A small autoregressive pixel model, trained from scratch.
Training: adamw at rate 0.0012, batches of 64.
Rows from block 2, named by matrix and row number. Rows with one number belong to one neuron. Each number is 200 + 20 x the weight over its row's rms, rounded and kept within 0 to 999. All counts start at 0. After the name is the row's rms in percent of the matrix's.
# fc1: MLP up (model.blocks.2.mlp.fc1.weight, 1280x320), inputs 128-191
# fc2: MLP down (model.blocks.2.mlp.fc2.weight, 320x1280, transposed), outputs 128-191
fc1.160,115,219,198,208,217,199,189,209,195,214,239,202,199,224,197,189,197,204,168,213,190,181,196,172,219,171,213,196,194,190,282,192,211,211,190,213,209,237,226,250,180,220,209,194,189,198,201,198,184,173,188,177,207,224,231,194,180,216,204,227,185,205,218,203,202
fc2.160,120,228,187,203,183,201,197,198,179,188,202,228,184,215,188,193,178,216,207,223,250,215,194,191,190,198,174,224,196,205,213,179,203,189,184,215,183,209,222,193,163,193,198,206,201,219,130,203,205,209,215,196,168,200,193,198,193,202,195,217,224,207,177,185,209
fc1.161,092,229,176,211,217,199,183,225,215,192,191,174,224,171,218,218,206,209,216,184,183,168,169,170,235,198,227,182,198,161,206,203,199,201,173,181,203,178,186,184,193,227,203,211,214,186,209,197,194,186,200,189,201,188,211,208,181,194,226,162,216,232,181,165,217
fc2.161,091,196,181,186,194,204,166,193,183,180,206,221,150,185,209,218,223,190,160,224,215,194,172,235,186,147,151,219,200,199,225,196,180,185,223,229,218,203,222,221,240,206,192,233,220,218,206,153,231,243,216,215,166,178,183,220,216,216,197,197,225,169,175,213,211
fc1.162,100,177,199,186,175,187,197,188,210,217,214,160,219,179,194,193,197,182,174,243,208,207,212,198,229,186,198,222,192,233,221,205,202,207,235,205,209,208,229,189,208,224,172,185,200,208,194,209,223,210,221,211,195,170,208,199,189,163,205,202,202,194,213,231,179
fc2.162,097,193,179,198,194,214,184,228,216,195,167,212,219,205,199,200,222,204,197,193,176,213,225,181,210,223,186,211,169,196,149,227,249,204,176,198,204,151,182,175,204,197,204,216,186,183,210,165,219,240,199,193,200,189,215,194,194,219,216,202,190,180,192,204,171
fc1.163,105,232,174,197,191,186,197,223,185,203,190,203,188,203,195,223,186,184,213,173,177,179,182,185,200,175,198,222,203,157,219,182,228,157,183,160,200,188,181,207,136,190,191,209,218,180,214,206,185,198,194,213,212,172,216,200,212,210,218,165,255,222,166,165,196
fc2.163,108,196,210,180,196,221,160,198,186,184,174,201,153,226,188,201,172,174,236,199,236,224,158,240,196,165,214,231,202,193,189,190,163,219,239,212,200,196,190,207,221,207,200,201,203,173,184,215,211,244,243,216,211,190,171,208,199,186,240,215,216,179,208,194,231
fc1.164,109,181,202,198,225,186,208,244,178,196,220,205,206,197,239,238,197,200,183,197,197,202,216,190,206,231,188,245,214,203,235,202,232,212,224,218,167,138,208,227,157,202,220,172,183,188,205,213,212,137,202,231,177,185,196,213,196,219,204,179,169,227,204,213,206
fc2.164,107,200,204,232,200,186,202,137,209,217,187,198,237,195,180,163,204,228,209,197,214,201,201,191,206,185,211,181,192,218,196,195,193,199,216,203,206,224,214,139,198,196,173,182,200,202,206,195,190,184,209,192,208,191,205,197,174,197,197,194,179,193,223,211,167
fc1.165,101,204,208,194,180,209,185,209,164,175,187,159,199,186,194,191,191,235,224,200,201,194,173,251,190,174,220,209,198,200,202,236,181,171,208,188,196,185,202,214,217,205,233,191,185,217,204,200,182,181,199,223,162,188,214,173,200,204,213,177,205,189,202,169,231
fc2.165,102,209,187,206,187,231,185,194,189,224,216,185,196,240,203,176,204,183,196,163,177,190,231,215,197,218,199,215,190,172,194,198,179,213,196,193,218,182,201,172,222,171,192,211,196,191,217,197,170,182,222,190,184,225,212,208,220,204,209,192,200,236,197,241,192
fc1.166,104,188,202,227,229,179,212,209,218,203,210,163,225,159,194,202,199,234,212,214,212,208,183,195,208,164,206,205,189,186,229,227,224,201,234,195,201,217,214,163,176,191,194,168,227,231,210,191,171,170,212,193,213,205,197,206,204,190,215,221,201,194,210,201,197
fc2.166,105,181,211,170,202,171,179,203,182,190,214,218,230,189,231,213,216,244,196,190,218,204,228,203,177,209,165,182,222,227,210,209,186,206,206,200,196,179,183,214,209,203,181,208,167,190,221,208,189,172,201,185,234,205,209,190,193,212,187,193,158,222,206,178,185
fc1.167,098,240,213,205,208,201,187,212,190,207,176,148,210,188,215,195,198,188,165,198,204,239,214,214,223,191,220,192,148,223,239,203,223,219,214,212,161,213,230,198,217,151,203,186,187,236,180,193,185,177,200,198,168,191,197,206,179,192,210,244,204,225,185,202,199
fc2.167,094,212,214,162,208,208,194,200,201,193,207,173,185,194,211,228,230,227,205,175,197,228,176,185,189,188,220,194,186,221,186,236,184,239,222,190,161,174,187,215,218,191,202,189,201,203,195,210,241,257,176,182,207,186,228,210,181,198,205,232,182,210,185,175,219
fc1.168,112,188,180,207,199,170,188,173,222,204,212,176,224,221,167,242,182,186,191,199,216,193,213,184,200,204,223,209,166,228,206,196,182,198,191,207,212,219,211,191,177,178,225,217,213,177,168,201,213,208,166,212,219,153,228,220,208,192,190,197,208,194,179,180,209
fc2.168,115,204,172,201,168,215,210,193,203,183,214,236,212,204,164,183,198,210,205,197,193,176,206,226,205,222,202,230,213,182,185,171,172,196,183,201,201,194,198,192,237,231,223,191,233,168,181,164,199,209,209,153,174,208,160,190,192,190,167,203,197,190,208,208,216
fc1.169,105,229,187,208,199,223,185,212,202,224,189,201,195,194,173,164,210,245,202,222,173,188,182,210,193,178,199,187,206,220,212,214,204,174,216,167,234,198,182,175,219,211,189,170,205,200,150,208,206,202,188,184,168,178,135,227,183,188,223,246,246,203,225,210,216
fc2.169,108,180,201,214,212,218,206,219,179,179,213,226,229,220,182,202,226,185,165,220,168,182,228,216,185,244,246,202,194,223,187,184,196,195,216,196,168,178,194,204,190,195,236,201,207,188,201,207,239,227,231,166,225,208,176,202,232,219,148,232,211,220,218,201,186
fc1.170,024,172,200,203,219,214,197,206,228,186,178,183,175,175,219,199,201,239,202,219,180,187,209,230,178,166,231,229,214,178,175,215,213,171,222,160,196,191,195,179,175,139,202,179,255,197,162,206,184,182,199,185,219,180,191,202,215,196,187,204,204,193,213,160,204
fc2.170,020,196,257,169,225,232,214,206,193,217,193,183,226,192,206,194,198,185,223,191,225,167,208,195,204,220,206,229,188,188,191,194,195,201,193,234,245,192,169,188,197,180,185,225,205,193,192,186,161,232,202,170,195,190,193,233,208,192,183,216,188,183,196,234,163
fc1.171,104,208,212,208,209,161,192,192,214,202,158,141,186,173,229,221,161,204,182,189,201,227,167,227,205,199,188,216,184,159,185,237,189,180,238,195,196,228,203,174,195,181,182,220,178,169,199,193,198,194,206,228,236,193,202,186,227,194,236,200,190,209,216,187,215
fc2.171,107,195,207,206,200,232,203,193,185,201,230,175,197,172,181,208,201,200,220,226,206,209,192,208,191,189,218,206,199,223,185,161,230,150,221,168,235,224,186,198,187,181,155,192,191,160,173,191,191,219,238,207,207,150,211,223,202,221,212,202,157,200,232,194,216
fc1.172,107,195,210,215,201,218,172,168,212,199,169,189,175,222,215,201,227,202,201,209,164,209,189,212,175,174,210,210,153,211,199,220,218,167,229,163,188,231,155,169,163,179,219,202,225,177,173,212,176,194,181,240,193,216,157,211,179,196,233,231,214,192,244,176,210
fc2.172,107,181,218,216,188,185,196,170,217,201,204,197,191,195,175,173,192,195,219,214,201,199,198,194,219,192,207,231,203,195,245,220,198,211,223,208,201,211,207,163,194,197,201,189,210,171,187,187,179,213,228,212,230,222,174,214,194,214,192,181,230,170,220,216,207
fc1.173,113,187,187,176,236,169,199,197,206,209,186,196,201,181,184,195,170,192,218,209,201,209,191,182,218,187,233,234,193,199,247,221,227,211,200,196,186,194,234,204,169,212,225,175,221,212,174,217,215,190,245,196,202,211,171,202,190,219,208,217,232,196,207,190,196
fc2.173,109,196,217,214,208,208,230,206,185,245,209,187,196,179,176,203,197,161,232,191,190,207,219,190,197,215,178,200,247,242,186,182,181,195,215,227,227,216,169,218,198,187,189,208,178,204,205,193,181,187,203,217,189,218,231,194,198,177,186,199,167,180,263,229,192
fc1.174,096,193,226,217,216,210,178,190,193,174,179,193,196,193,205,185,221,226,204,219,226,199,188,253,175,170,229,220,182,206,204,212,195,193,227,210,184,208,210,200,195,191,184,194,206,179,193,206,173,144,210,198,190,196,201,199,199,203,211,243,185,195,212,195,192
fc2.174,097,206,207,174,197,218,175,193,167,195,207,200,183,226,186,166,181,195,168,219,219,185,252,196,181,201,193,217,191,178,220,227,191,176,219,195,209,188,207,182,193,194,170,215,183,235,195,205,207,175,223,237,191,204,214,203,179,195,183,223,241,200,198,195,206
fc1.175,075,234,197,220,217,199,187,233,182,190,174,170,215,200,195,221,181,183,141,194,189,203,208,208,219,177,226,181,153,197,262,193,232,205,201,203,179,214,221,212,204,159,218,195,220,215,188,188,190,166,191,213,187,186,190,198,167,200,207,223,217,218,181,198,215
fc2.175,061,230,227,179,185,226,202,200,204,188,213,199,193,220,194,250,229,214,193,197,190,201,170,182,177,189,208,187,205,187,160,225,165,218,176,196,191,200,206,228,192,199,218,220,216,208,184,213,233,251,186,189,226,179,205,201,203,194,170,223,183,175,181,164,203
fc1.176,093,235,178,215,180,179,209,201,192,199,218,223,147,204,190,188,178,188,203,189,194,175,183,245,195,203,196,182,220,205,221,177,201,203,208,208,203,198,169,210,190,186,190,196,211,171,190,219,216,192,225,240,188,205,200,188,159,198,185,198,217,228,177,222,189
fc2.176,095,189,194,219,189,214,181,192,230,203,203,182,226,171,201,193,207,193,208,189,204,202,240,199,203,193,202,199,178,222,186,197,201,198,225,199,221,147,202,187,224,208,197,189,202,183,242,185,208,179,185,215,221,208,237,196,193,217,210,217,179,195,218,188,186
fc1.177,058,169,185,184,228,188,202,229,200,204,186,213,209,212,213,171,188,229,217,212,180,144,216,192,214,178,212,199,189,194,242,236,205,230,206,206,198,193,182,186,200,210,208,182,216,187,206,206,197,194,173,158,195,201,189,198,179,201,192,199,180,207,212,172,217
fc2.177,049,187,174,224,211,185,166,213,183,240,233,198,203,185,206,180,172,221,222,204,211,209,155,211,200,142,214,195,203,233,213,215,203,230,227,210,181,225,228,189,247,172,197,199,219,200,211,183,206,224,202,233,229,213,201,202,228,185,233,193,217,180,206,174,230
fc1.178,070,243,141,181,204,180,202,209,188,214,191,195,201,209,221,186,192,223,205,203,213,169,192,212,200,203,189,214,178,187,198,190,180,206,192,190,203,193,194,174,215,175,191,216,221,204,200,191,198,193,212,183,188,200,149,185,199,216,209,239,219,230,188,212,200
fc2.178,069,228,176,177,183,203,196,180,193,225,226,180,193,227,186,198,249,206,201,248,211,202,226,198,191,197,174,160,175,184,214,194,188,168,215,186,227,191,190,208,210,197,223,189,210,216,212,216,197,187,215,213,185,209,253,191,224,196,171,190,198,208,214,195,218
fc1.179,051,224,182,222,172,199,184,208,184,187,226,206,195,199,216,188,220,220,208,190,226,185,160,201,224,196,226,215,181,185,223,198,193,180,211,183,199,176,189,182,192,221,204,187,221,202,159,195,193,188,212,209,168,146,218,221,198,195,213,238,187,211,183,195,242
fc2.179,041,201,215,186,240,209,215,219,190,219,154,207,169,191,192,198,194,183,231,212,178,183,190,209,175,251,205,196,198,226,200,178,211,214,224,212,196,214,182,198,177,214,213,218,181,191,234,211,218,217,197,207,189,231,209,187,176,188,187,203,194,197,218,254,238
fc1.180,101,189,212,188,217,200,191,225,182,143,178,203,175,217,201,201,212,207,193,195,185,216,182,200,223,222,236,204,170,202,182,209,209,182,189,181,182,237,181,204,198,219,179,206,212,186,199,210,199,200,208,225,197,195,196,226,204,202,225,225,179,184,186,180,192
fc2.180,106,198,227,201,180,230,214,188,179,195,214,219,190,250,173,242,191,199,187,202,201,185,209,192,208,206,222,213,171,182,178,196,207,175,186,176,207,237,225,185,170,185,183,207,193,185,190,186,172,204,175,185,203,195,214,216,205,223,210,220,204,192,164,167,179
fc1.181,091,200,188,196,208,210,185,164,164,187,173,181,208,205,213,193,201,176,186,199,182,191,186,210,196,181,201,206,160,214,196,223,170,174,224,186,212,232,189,174,175,204,189,206,214,181,212,239,204,187,164,195,178,183,212,245,207,195,207,210,164,192,223,194,189
fc2.181,088,200,187,179,168,224,199,213,197,163,194,197,176,215,170,229,185,230,183,184,175,166,195,180,194,190,207,219,187,180,196,221,199,181,188,180,210,228,198,209,164,193,196,227,183,180,180,195,170,193,164,186,160,164,216,194,184,200,200,220,184,222,168,170,171
fc1.182,107,186,206,166,234,194,186,179,170,200,202,164,201,196,216,235,152,188,217,227,209,204,220,218,181,183,211,199,162,163,236,208,214,191,190,202,223,233,214,221,182,181,172,225,167,198,229,166,162,211,210,212,190,173,196,205,168,202,203,188,216,192,200,195,244
fc2.182,109,186,208,195,208,197,201,194,180,172,188,189,199,201,222,207,232,206,199,203,193,204,198,182,203,239,217,200,209,174,208,187,210,186,221,226,205,175,196,220,207,210,213,173,203,200,197,204,205,224,225,219,194,200,212,187,189,160,210,177,183,220,216,228,193
fc1.183,107,215,204,214,196,208,208,184,246,218,211,198,182,166,215,217,257,239,172,212,183,209,163,205,220,175,212,231,206,233,202,205,192,177,194,189,167,218,206,194,196,138,218,169,244,202,182,191,181,185,194,208,173,172,209,200,190,169,206,193,174,222,208,200,207
fc2.183,111,215,197,221,212,208,202,232,233,210,210,213,242,193,262,198,211,200,178,200,196,205,224,190,212,208,165,195,192,179,195,204,216,196,191,213,210,208,211,217,201,208,188,179,197,203,214,214,188,186,194,197,236,209,178,215,177,168,207,172,202,193,198,217,183
fc1.184,113,195,193,220,192,191,202,208,206,203,223,170,137,232,171,213,219,226,169,191,217,173,227,200,220,178,220,203,164,209,193,189,197,200,173,212,233,206,174,189,220,202,202,203,196,201,183,159,208,191,204,210,193,167,202,234,209,222,222,223,221,204,177,179,201
fc2.184,117,206,208,199,214,194,207,205,195,209,221,216,176,226,156,228,202,191,209,205,205,168,212,225,206,193,213,210,190,224,194,196,206,207,199,186,224,226,191,174,209,184,213,219,218,131,230,182,216,213,185,235,179,212,236,218,221,181,202,222,194,198,208,244,212
fc1.185,102,217,175,178,200,194,194,231,189,146,155,206,165,223,165,209,178,217,222,193,221,209,191,202,190,206,190,209,193,216,213,204,196,178,186,185,164,193,182,175,189,149,206,208,220,249,180,214,202,196,167,197,188,195,230,197,218,191,217,215,215,202,165,221,206
fc2.185,107,195,192,184,230,218,172,194,183,176,224,224,175,230,172,179,216,180,204,205,243,202,186,199,221,180,214,203,182,216,214,214,198,214,226,209,231,189,190,210,222,213,201,195,190,196,196,182,195,216,206,207,203,241,177,183,198,197,193,192,237,187,229,198,224
fc1.186,088,235,216,210,155,202,183,183,180,206,211,217,204,173,199,158,224,172,189,203,218,167,203,262,211,192,216,219,212,183,215,176,164,172,198,206,193,199,224,178,224,196,177,214,188,231,176,172,180,197,193,187,204,178,188,198,229,197,170,230,212,188,183,184,209
fc2.186,087,196,233,229,193,173,219,190,219,213,231,187,239,193,232,187,187,206,240,214,225,208,196,187,206,164,199,192,184,227,231,193,182,220,192,195,178,227,202,223,171,220,204,170,215,201,189,212,227,212,211,214,226,204,192,187,199,191,194,187,183,232,189,199,220
fc1.187,125,181,212,147,210,210,214,221,200,189,191,199,193,184,200,178,185,189,210,190,180,191,219,204,186,206,188,199,210,191,216,213,198,187,206,218,215,211,225,201,194,188,214,209,193,238,183,223,204,204,219,189,193,219,185,192,161,200,219,176,164,195,230,202,211
fc2.187,126,174,254,199,223,178,210,214,180,221,189,168,176,179,214,225,196,199,203,203,198,189,188,181,206,208,202,191,217,201,204,210,177,179,228,232,228,201,216,215,202,200,233,209,176,224,182,221,197,214,196,209,228,219,202,204,202,193,197,180,198,185,221,205,172
fc1.188,097,210,188,221,186,192,182,209,215,184,220,195,180,206,175,210,185,213,178,225,227,213,208,213,198,200,221,240,177,180,196,171,218,211,202,173,165,226,243,196,192,198,178,234,197,174,206,173,178,178,260,212,221,218,206,204,210,172,194,238,201,223,218,182,213
fc2.188,102,189,236,171,224,195,196,210,200,183,187,196,220,233,246,214,180,201,190,198,221,177,204,171,231,168,201,176,160,156,204,213,194,217,201,176,234,181,194,208,185,170,203,219,201,209,220,211,177,200,174,163,207,175,150,182,200,196,215,235,239,219,177,182,218
fc1.189,096,211,195,187,233,194,205,242,186,175,123,185,206,230,210,201,229,217,198,198,181,198,163,188,202,206,217,202,194,203,199,194,196,178,192,205,177,202,209,178,169,191,247,193,231,208,227,232,195,191,225,192,142,193,194,216,183,204,213,232,185,210,186,241,220
fc2.189,096,228,206,204,222,218,185,181,198,193,237,184,190,211,169,196,217,186,226,194,237,159,180,199,213,173,184,213,165,207,192,201,166,187,222,212,226,237,182,201,180,186,187,194,188,193,180,190,182,226,164,206,181,202,188,195,218,174,196,173,160,194,198,187,220
fc1.190,110,186,184,219,153,205,187,160,188,211,186,212,193,244,164,202,229,242,218,210,208,189,165,203,219,204,175,185,161,201,196,168,204,209,188,173,191,217,192,179,193,171,218,232,202,199,206,185,177,198,200,186,203,212,174,195,188,209,204,200,217,200,212,175,205
fc2.190,111,195,220,197,237,193,219,191,200,194,190,214,219,187,235,213,189,191,199,192,210,197,174,180,224,210,218,199,201,212,199,208,208,184,211,199,188,185,211,197,223,227,229,180,202,198,219,192,209,203,208,173,209,186,202,218,180,252,196,181,190,177,184,221,183
fc1.191,105,223,199,194,186,219,211,185,207,200,187,183,178,203,203,182,186,170,197,220,196,192,235,219,176,208,183,240,192,186,207,219,160,199,211,222,217,205,219,223,179,165,179,184,201,203,197,201,167,202,194,210,182,207,208,198,194,170,213,189,206,202,228,226,197
fc2.191,104,197,225,173,205,214,196,164,207,177,228,221,202,226,200,198,160,188,213,169,239,182,180,197,196,164,193,169,200,192,182,217,193,185,185,194,238,207,171,194,185,211,219,218,228,206,184,190,181,227,230,181,191,210,174,186,193,221,208,195,215,198,188,175,187
fc1.192,090,231,170,187,193,199,186,196,209,197,182,194,224,206,230,189,191,199,217,162,208,202,198,194,201,184,184,223,195,193,214,195,220,167,196,202,185,183,191,188,200,174,199,213,247,230,177,193,203,184,200,204,162,201,200,197,193,212,220,206,222,248,188,194,242
fc2.192,087,196,191,215,226,200,210,200,208,191,213,189,228,182,219,189,222,194,167,244,233,214,185,200,212,219,213,189,186,158,196,183,217,195,182,190,222,205,231,193,228,187,197,177,179,243,211,166,180,166,193,220,186,199,196,207,203,250,201,201,173,175,189,232,172
fc1.193,028,233,165,185,207,184,200,248,175,192,181,185,201,205,206,245,208,185,196,209,192,206,207,176,199,217,201,178,199,183,229,195,218,198,172,208,183,163,199,205,181,167,204,189,171,208,178,197,201,180,210,178,185,166,229,193,169,196,180,208,186,246,190,203,203
fc2.193,023,201,210,188,195,179,187,179,194,194,181,199,185,196,196,203,206,217,209,190,244,198,165,185,213,162,192,170,200,205,212,163,178,245,202,193,231,216,199,206,194,200,219,224,207,205,223,190,230,250,201,216,201,209,164,212,204,171,233,232,223,182,182,209,228
fc1.194,108,170,173,227,252,187,215,223,204,191,196,186,168,233,183,177,190,197,188,178,196,200,211,230,256,167,229,182,209,176,196,187,261,187,190,192,201,210,166,187,221,189,169,221,187,234,197,169,203,202,237,170,202,187,211,210,189,232,198,185,176,277,197,217,177
fc2.194,105,214,182,180,168,191,166,189,195,203,201,197,189,171,215,208,168,210,205,199,211,198,176,187,180,198,162,231,195,226,201,199,164,195,190,198,197,179,194,187,210,187,218,207,194,193,223,215,207,264,177,212,194,216,222,203,196,189,240,193,200,173,205,163,218
fc1.195,112,195,195,194,217,177,170,165,188,179,226,196,168,227,180,219,236,184,233,222,215,168,183,206,195,194,250,196,178,230,220,207,220,192,235,182,215,227,207,214,212,184,173,190,196,172,199,161,200,171,213,232,180,184,202,213,195,189,195,211,209,212,217,200,195
fc2.195,118,220,201,190,191,184,185,213,194,176,214,225,191,184,181,195,181,199,224,199,200,176,185,181,215,206,193,179,172,161,185,161,189,167,197,186,198,205,181,191,209,182,190,193,191,205,212,209,193,194,187,206,218,204,183,183,193,182,192,195,228,219,205,222,198
fc1.196,108,215,184,219,191,161,182,161,234,178,211,213,189,189,225,227,220,182,207,209,205,175,197,194,228,214,200,216,216,201,212,186,177,167,184,192,153,239,205,176,166,190,185,212,242,201,183,199,200,208,195,242,163,185,207,214,194,163,199,201,165,248,213,183,214
fc2.196,107,214,210,184,198,163,212,176,184,224,220,186,222,187,218,236,179,191,172,209,187,195,196,214,220,239,213,194,181,187,209,237,190,187,181,185,187,213,199,228,203,205,198,199,192,199,200,173,188,184,213,167,215,214,207,190,193,219,199,178,175,198,232,198,164
fc1.197,102,215,174,221,219,202,200,243,189,185,167,193,203,160,199,203,248,212,182,217,164,229,210,230,197,228,194,201,211,194,191,189,202,226,246,157,196,176,164,197,200,176,265,206,202,187,173,201,220,198,177,185,213,186,205,210,218,167,178,198,169,230,201,209,202
fc2.197,099,180,218,167,203,182,199,181,207,202,216,224,231,185,159,216,186,221,190,220,205,179,242,206,231,189,202,183,166,213,179,199,217,207,191,143,223,219,170,211,203,218,178,214,198,194,199,195,197,214,208,219,218,182,221,178,234,193,167,210,209,204,199,170,199
fc1.198,046,219,158,212,202,196,201,263,177,143,144,212,152,205,178,179,158,229,219,196,193,206,198,240,186,189,193,202,201,173,226,194,188,177,175,178,167,207,190,201,184,184,222,204,242,244,197,210,201,203,191,204,191,184,184,195,210,212,215,181,220,194,175,200,209
fc2.198,045,199,186,204,193,213,166,189,202,188,242,235,188,221,174,192,214,198,217,230,247,186,185,198,223,172,217,209,197,214,216,211,205,236,242,206,209,189,185,214,215,204,213,190,200,194,187,178,214,210,182,223,183,251,168,190,189,206,194,217,234,194,222,193,214
fc1.199,107,193,201,214,177,170,196,228,186,221,225,202,211,189,213,182,202,201,206,207,198,189,200,195,245,213,194,213,215,161,232,207,190,210,203,230,209,199,184,190,205,209,182,217,240,234,199,161,182,194,204,168,224,220,176,169,178,172,176,246,204,199,205,213,211
fc2.199,109,212,240,181,197,205,212,224,201,202,200,211,172,191,233,181,206,204,183,191,191,181,229,199,196,169,182,202,174,176,202,209,210,151,199,170,189,211,235,223,213,214,191,194,169,208,190,212,189,210,162,214,151,190,186,206,224,206,202,197,189,184,211,230,196
fc1.200,081,176,197,211,223,192,186,191,158,195,152,170,173,177,192,243,154,219,196,206,196,201,209,233,180,216,237,184,209,183,195,226,203,223,213,149,182,204,174,181,211,186,191,189,225,206,211,213,194,175,194,173,219,194,211,217,211,187,210,224,198,197,219,182,207
fc2.200,077,212,224,168,202,186,207,198,206,183,198,189,181,193,232,209,209,179,212,240,240,190,201,206,202,212,203,218,172,167,176,212,192,180,193,187,199,178,175,200,164,179,182,177,205,210,175,191,226,241,208,193,151,201,181,210,175,196,165,219,192,233,157,219,176
fc1.201,106,212,233,198,187,191,185,197,197,184,191,177,184,216,213,248,192,215,176,208,240,211,177,199,199,178,219,242,183,181,196,204,169,182,188,197,196,218,220,216,201,216,169,201,197,218,215,187,175,201,194,223,210,180,172,207,196,207,219,214,183,203,225,222,211
fc2.201,110,216,204,214,182,204,204,157,229,245,207,187,198,188,143,175,195,217,218,196,209,198,164,184,189,231,209,224,189,163,166,194,178,175,201,165,196,210,220,199,214,202,183,165,175,202,215,165,187,185,226,247,194,196,177,202,235,209,193,208,210,185,202,234,172
fc1.202,022,215,231,206,192,207,199,216,199,206,176,177,190,190,194,218,165,219,195,201,194,236,207,189,231,216,194,210,204,219,223,229,193,206,214,228,177,197,214,211,225,200,194,199,179,248,175,199,199,190,205,179,216,188,210,194,217,198,203,187,211,195,207,186,209
fc2.202,018,152,257,207,230,208,194,186,210,183,201,204,187,212,201,187,223,207,210,184,226,211,183,192,182,186,211,206,197,195,215,220,194,215,209,217,184,153,177,204,192,227,200,199,169,216,188,201,170,192,205,165,227,210,167,167,148,190,210,178,216,200,220,209,191
fc1.203,102,170,241,197,199,190,187,213,180,223,217,191,199,208,192,229,156,186,202,209,227,189,204,217,198,187,210,226,205,189,207,190,209,166,243,194,185,201,234,185,211,205,171,214,174,171,155,187,187,184,211,218,205,221,197,207,226,209,229,196,191,200,239,194,213
fc2.203,106,206,189,211,194,187,201,191,247,191,181,228,187,250,251,192,263,202,194,189,210,174,183,172,227,198,202,174,187,181,235,181,191,247,180,193,191,181,211,215,191,207,228,200,230,234,208,186,159,204,166,207,179,226,177,189,206,192,226,180,225,230,169,175,213
fc1.204,078,244,173,195,176,185,177,207,200,173,235,169,207,176,221,219,174,178,192,188,211,190,170,205,201,204,185,247,170,204,243,232,174,174,187,202,191,192,200,169,151,161,214,216,195,230,215,197,160,185,227,226,197,182,215,192,223,196,202,218,240,240,195,163,249
fc2.204,079,169,213,175,230,179,220,183,207,201,191,195,179,240,158,211,228,182,203,174,251,203,171,215,197,188,230,183,215,194,173,203,201,190,199,166,209,207,197,208,220,185,185,226,210,205,220,164,227,219,216,207,180,189,233,199,182,237,183,232,204,220,164,194,206
fc1.205,036,203,210,209,200,190,206,210,149,215,171,165,203,186,225,203,198,201,170,203,214,200,240,200,197,187,210,223,178,213,238,168,213,190,220,180,189,212,261,204,203,181,218,182,232,230,125,186,200,190,182,236,180,201,192,198,193,199,210,218,203,205,175,196,210
fc2.205,031,231,202,202,194,230,190,225,218,167,188,180,208,199,220,207,221,199,196,204,185,201,195,186,193,230,210,179,193,201,167,190,231,209,204,166,216,217,175,213,208,186,219,224,204,200,182,184,233,248,174,178,228,202,213,249,218,180,187,251,175,207,211,193,245
fc1.206,114,204,191,209,216,182,184,195,208,189,191,192,191,199,208,229,204,186,197,209,196,187,222,193,206,225,220,184,191,226,211,196,224,179,217,183,199,209,177,197,138,224,193,190,156,176,175,217,196,188,175,253,192,184,182,231,192,213,195,193,212,217,196,187,205
fc2.206,114,211,171,195,205,196,215,190,199,180,198,222,208,170,232,200,219,195,189,198,189,183,201,210,217,206,176,201,181,169,209,187,194,200,207,225,202,201,194,184,217,222,229,201,206,203,234,228,194,206,201,204,173,198,182,193,190,211,189,177,192,179,215,186,206
fc1.207,101,184,188,186,231,213,200,164,187,210,190,189,159,186,233,214,226,169,204,183,164,205,192,204,188,197,226,192,199,201,227,223,204,202,192,222,225,185,178,199,161,220,222,173,170,202,218,224,205,190,203,194,152,162,199,225,176,208,203,180,220,190,235,208,223
fc2.207,105,187,221,214,226,222,191,200,198,213,209,224,179,232,251,217,199,218,228,153,189,161,223,203,185,211,176,199,186,189,224,213,184,201,212,176,183,196,206,200,184,189,206,226,179,183,219,209,184,182,175,186,237,228,209,224,206,214,213,172,180,202,196,177,199
fc1.208,100,186,184,224,171,189,200,196,161,143,162,215,194,189,214,192,205,221,189,222,191,201,185,213,205,197,187,224,196,204,195,201,173,219,200,164,179,192,198,173,195,187,201,171,254,210,204,183,171,212,237,173,177,173,208,203,197,187,199,202,194,204,187,192,204
fc2.208,101,179,214,196,179,187,203,205,226,210,212,186,198,210,211,254,183,191,185,189,195,195,193,196,190,214,181,200,205,193,195,178,181,230,201,187,206,234,199,172,182,212,195,216,175,179,190,230,187,190,188,223,228,209,181,187,205,160,181,199,187,205,224,176,196
fc1.209,108,220,170,229,215,183,183,229,182,165,205,179,159,212,206,222,204,205,191,200,194,166,208,200,171,223,209,171,189,199,195,173,215,176,216,170,222,183,183,201,186,193,170,210,170,177,215,196,194,191,183,218,213,193,227,219,201,197,194,206,197,232,197,195,196
fc2.209,109,210,166,243,178,174,192,157,223,205,165,193,195,151,196,179,246,189,185,216,191,204,194,194,210,173,186,187,181,208,203,182,178,214,222,230,180,206,210,180,220,171,198,216,182,217,200,211,213,227,178,192,169,173,209,202,216,205,206,203,203,170,174,195,200
fc1.210,104,188,236,217,232,177,204,151,172,208,182,192,190,193,223,220,205,195,185,203,192,193,218,219,185,151,211,187,177,227,227,217,184,226,189,210,214,226,179,222,177,205,231,219,187,196,154,210,215,202,180,206,195,162,214,220,226,206,214,211,210,190,179,203,202
fc2.210,104,193,193,165,214,186,229,212,180,177,189,223,212,188,203,218,217,209,192,185,180,193,190,208,177,233,192,172,209,179,227,222,169,203,193,216,168,159,204,231,203,226,235,177,206,178,218,213,188,200,199,191,171,202,201,187,238,209,156,195,185,191,202,197,204
fc1.211,108,194,184,209,222,200,211,165,175,204,183,205,170,225,201,185,213,198,170,190,189,220,213,230,209,210,217,202,150,212,212,196,191,175,186,184,220,224,187,225,165,205,190,189,213,215,150,204,210,188,167,227,176,178,209,229,171,190,181,228,187,192,204,181,208
fc2.211,108,206,193,178,214,218,185,213,207,168,242,239,183,225,210,227,188,211,194,198,184,124,229,169,175,200,202,188,188,170,216,184,177,164,208,169,213,190,238,242,166,224,209,218,181,161,252,206,195,178,186,190,202,225,232,191,163,218,200,199,192,212,207,182,199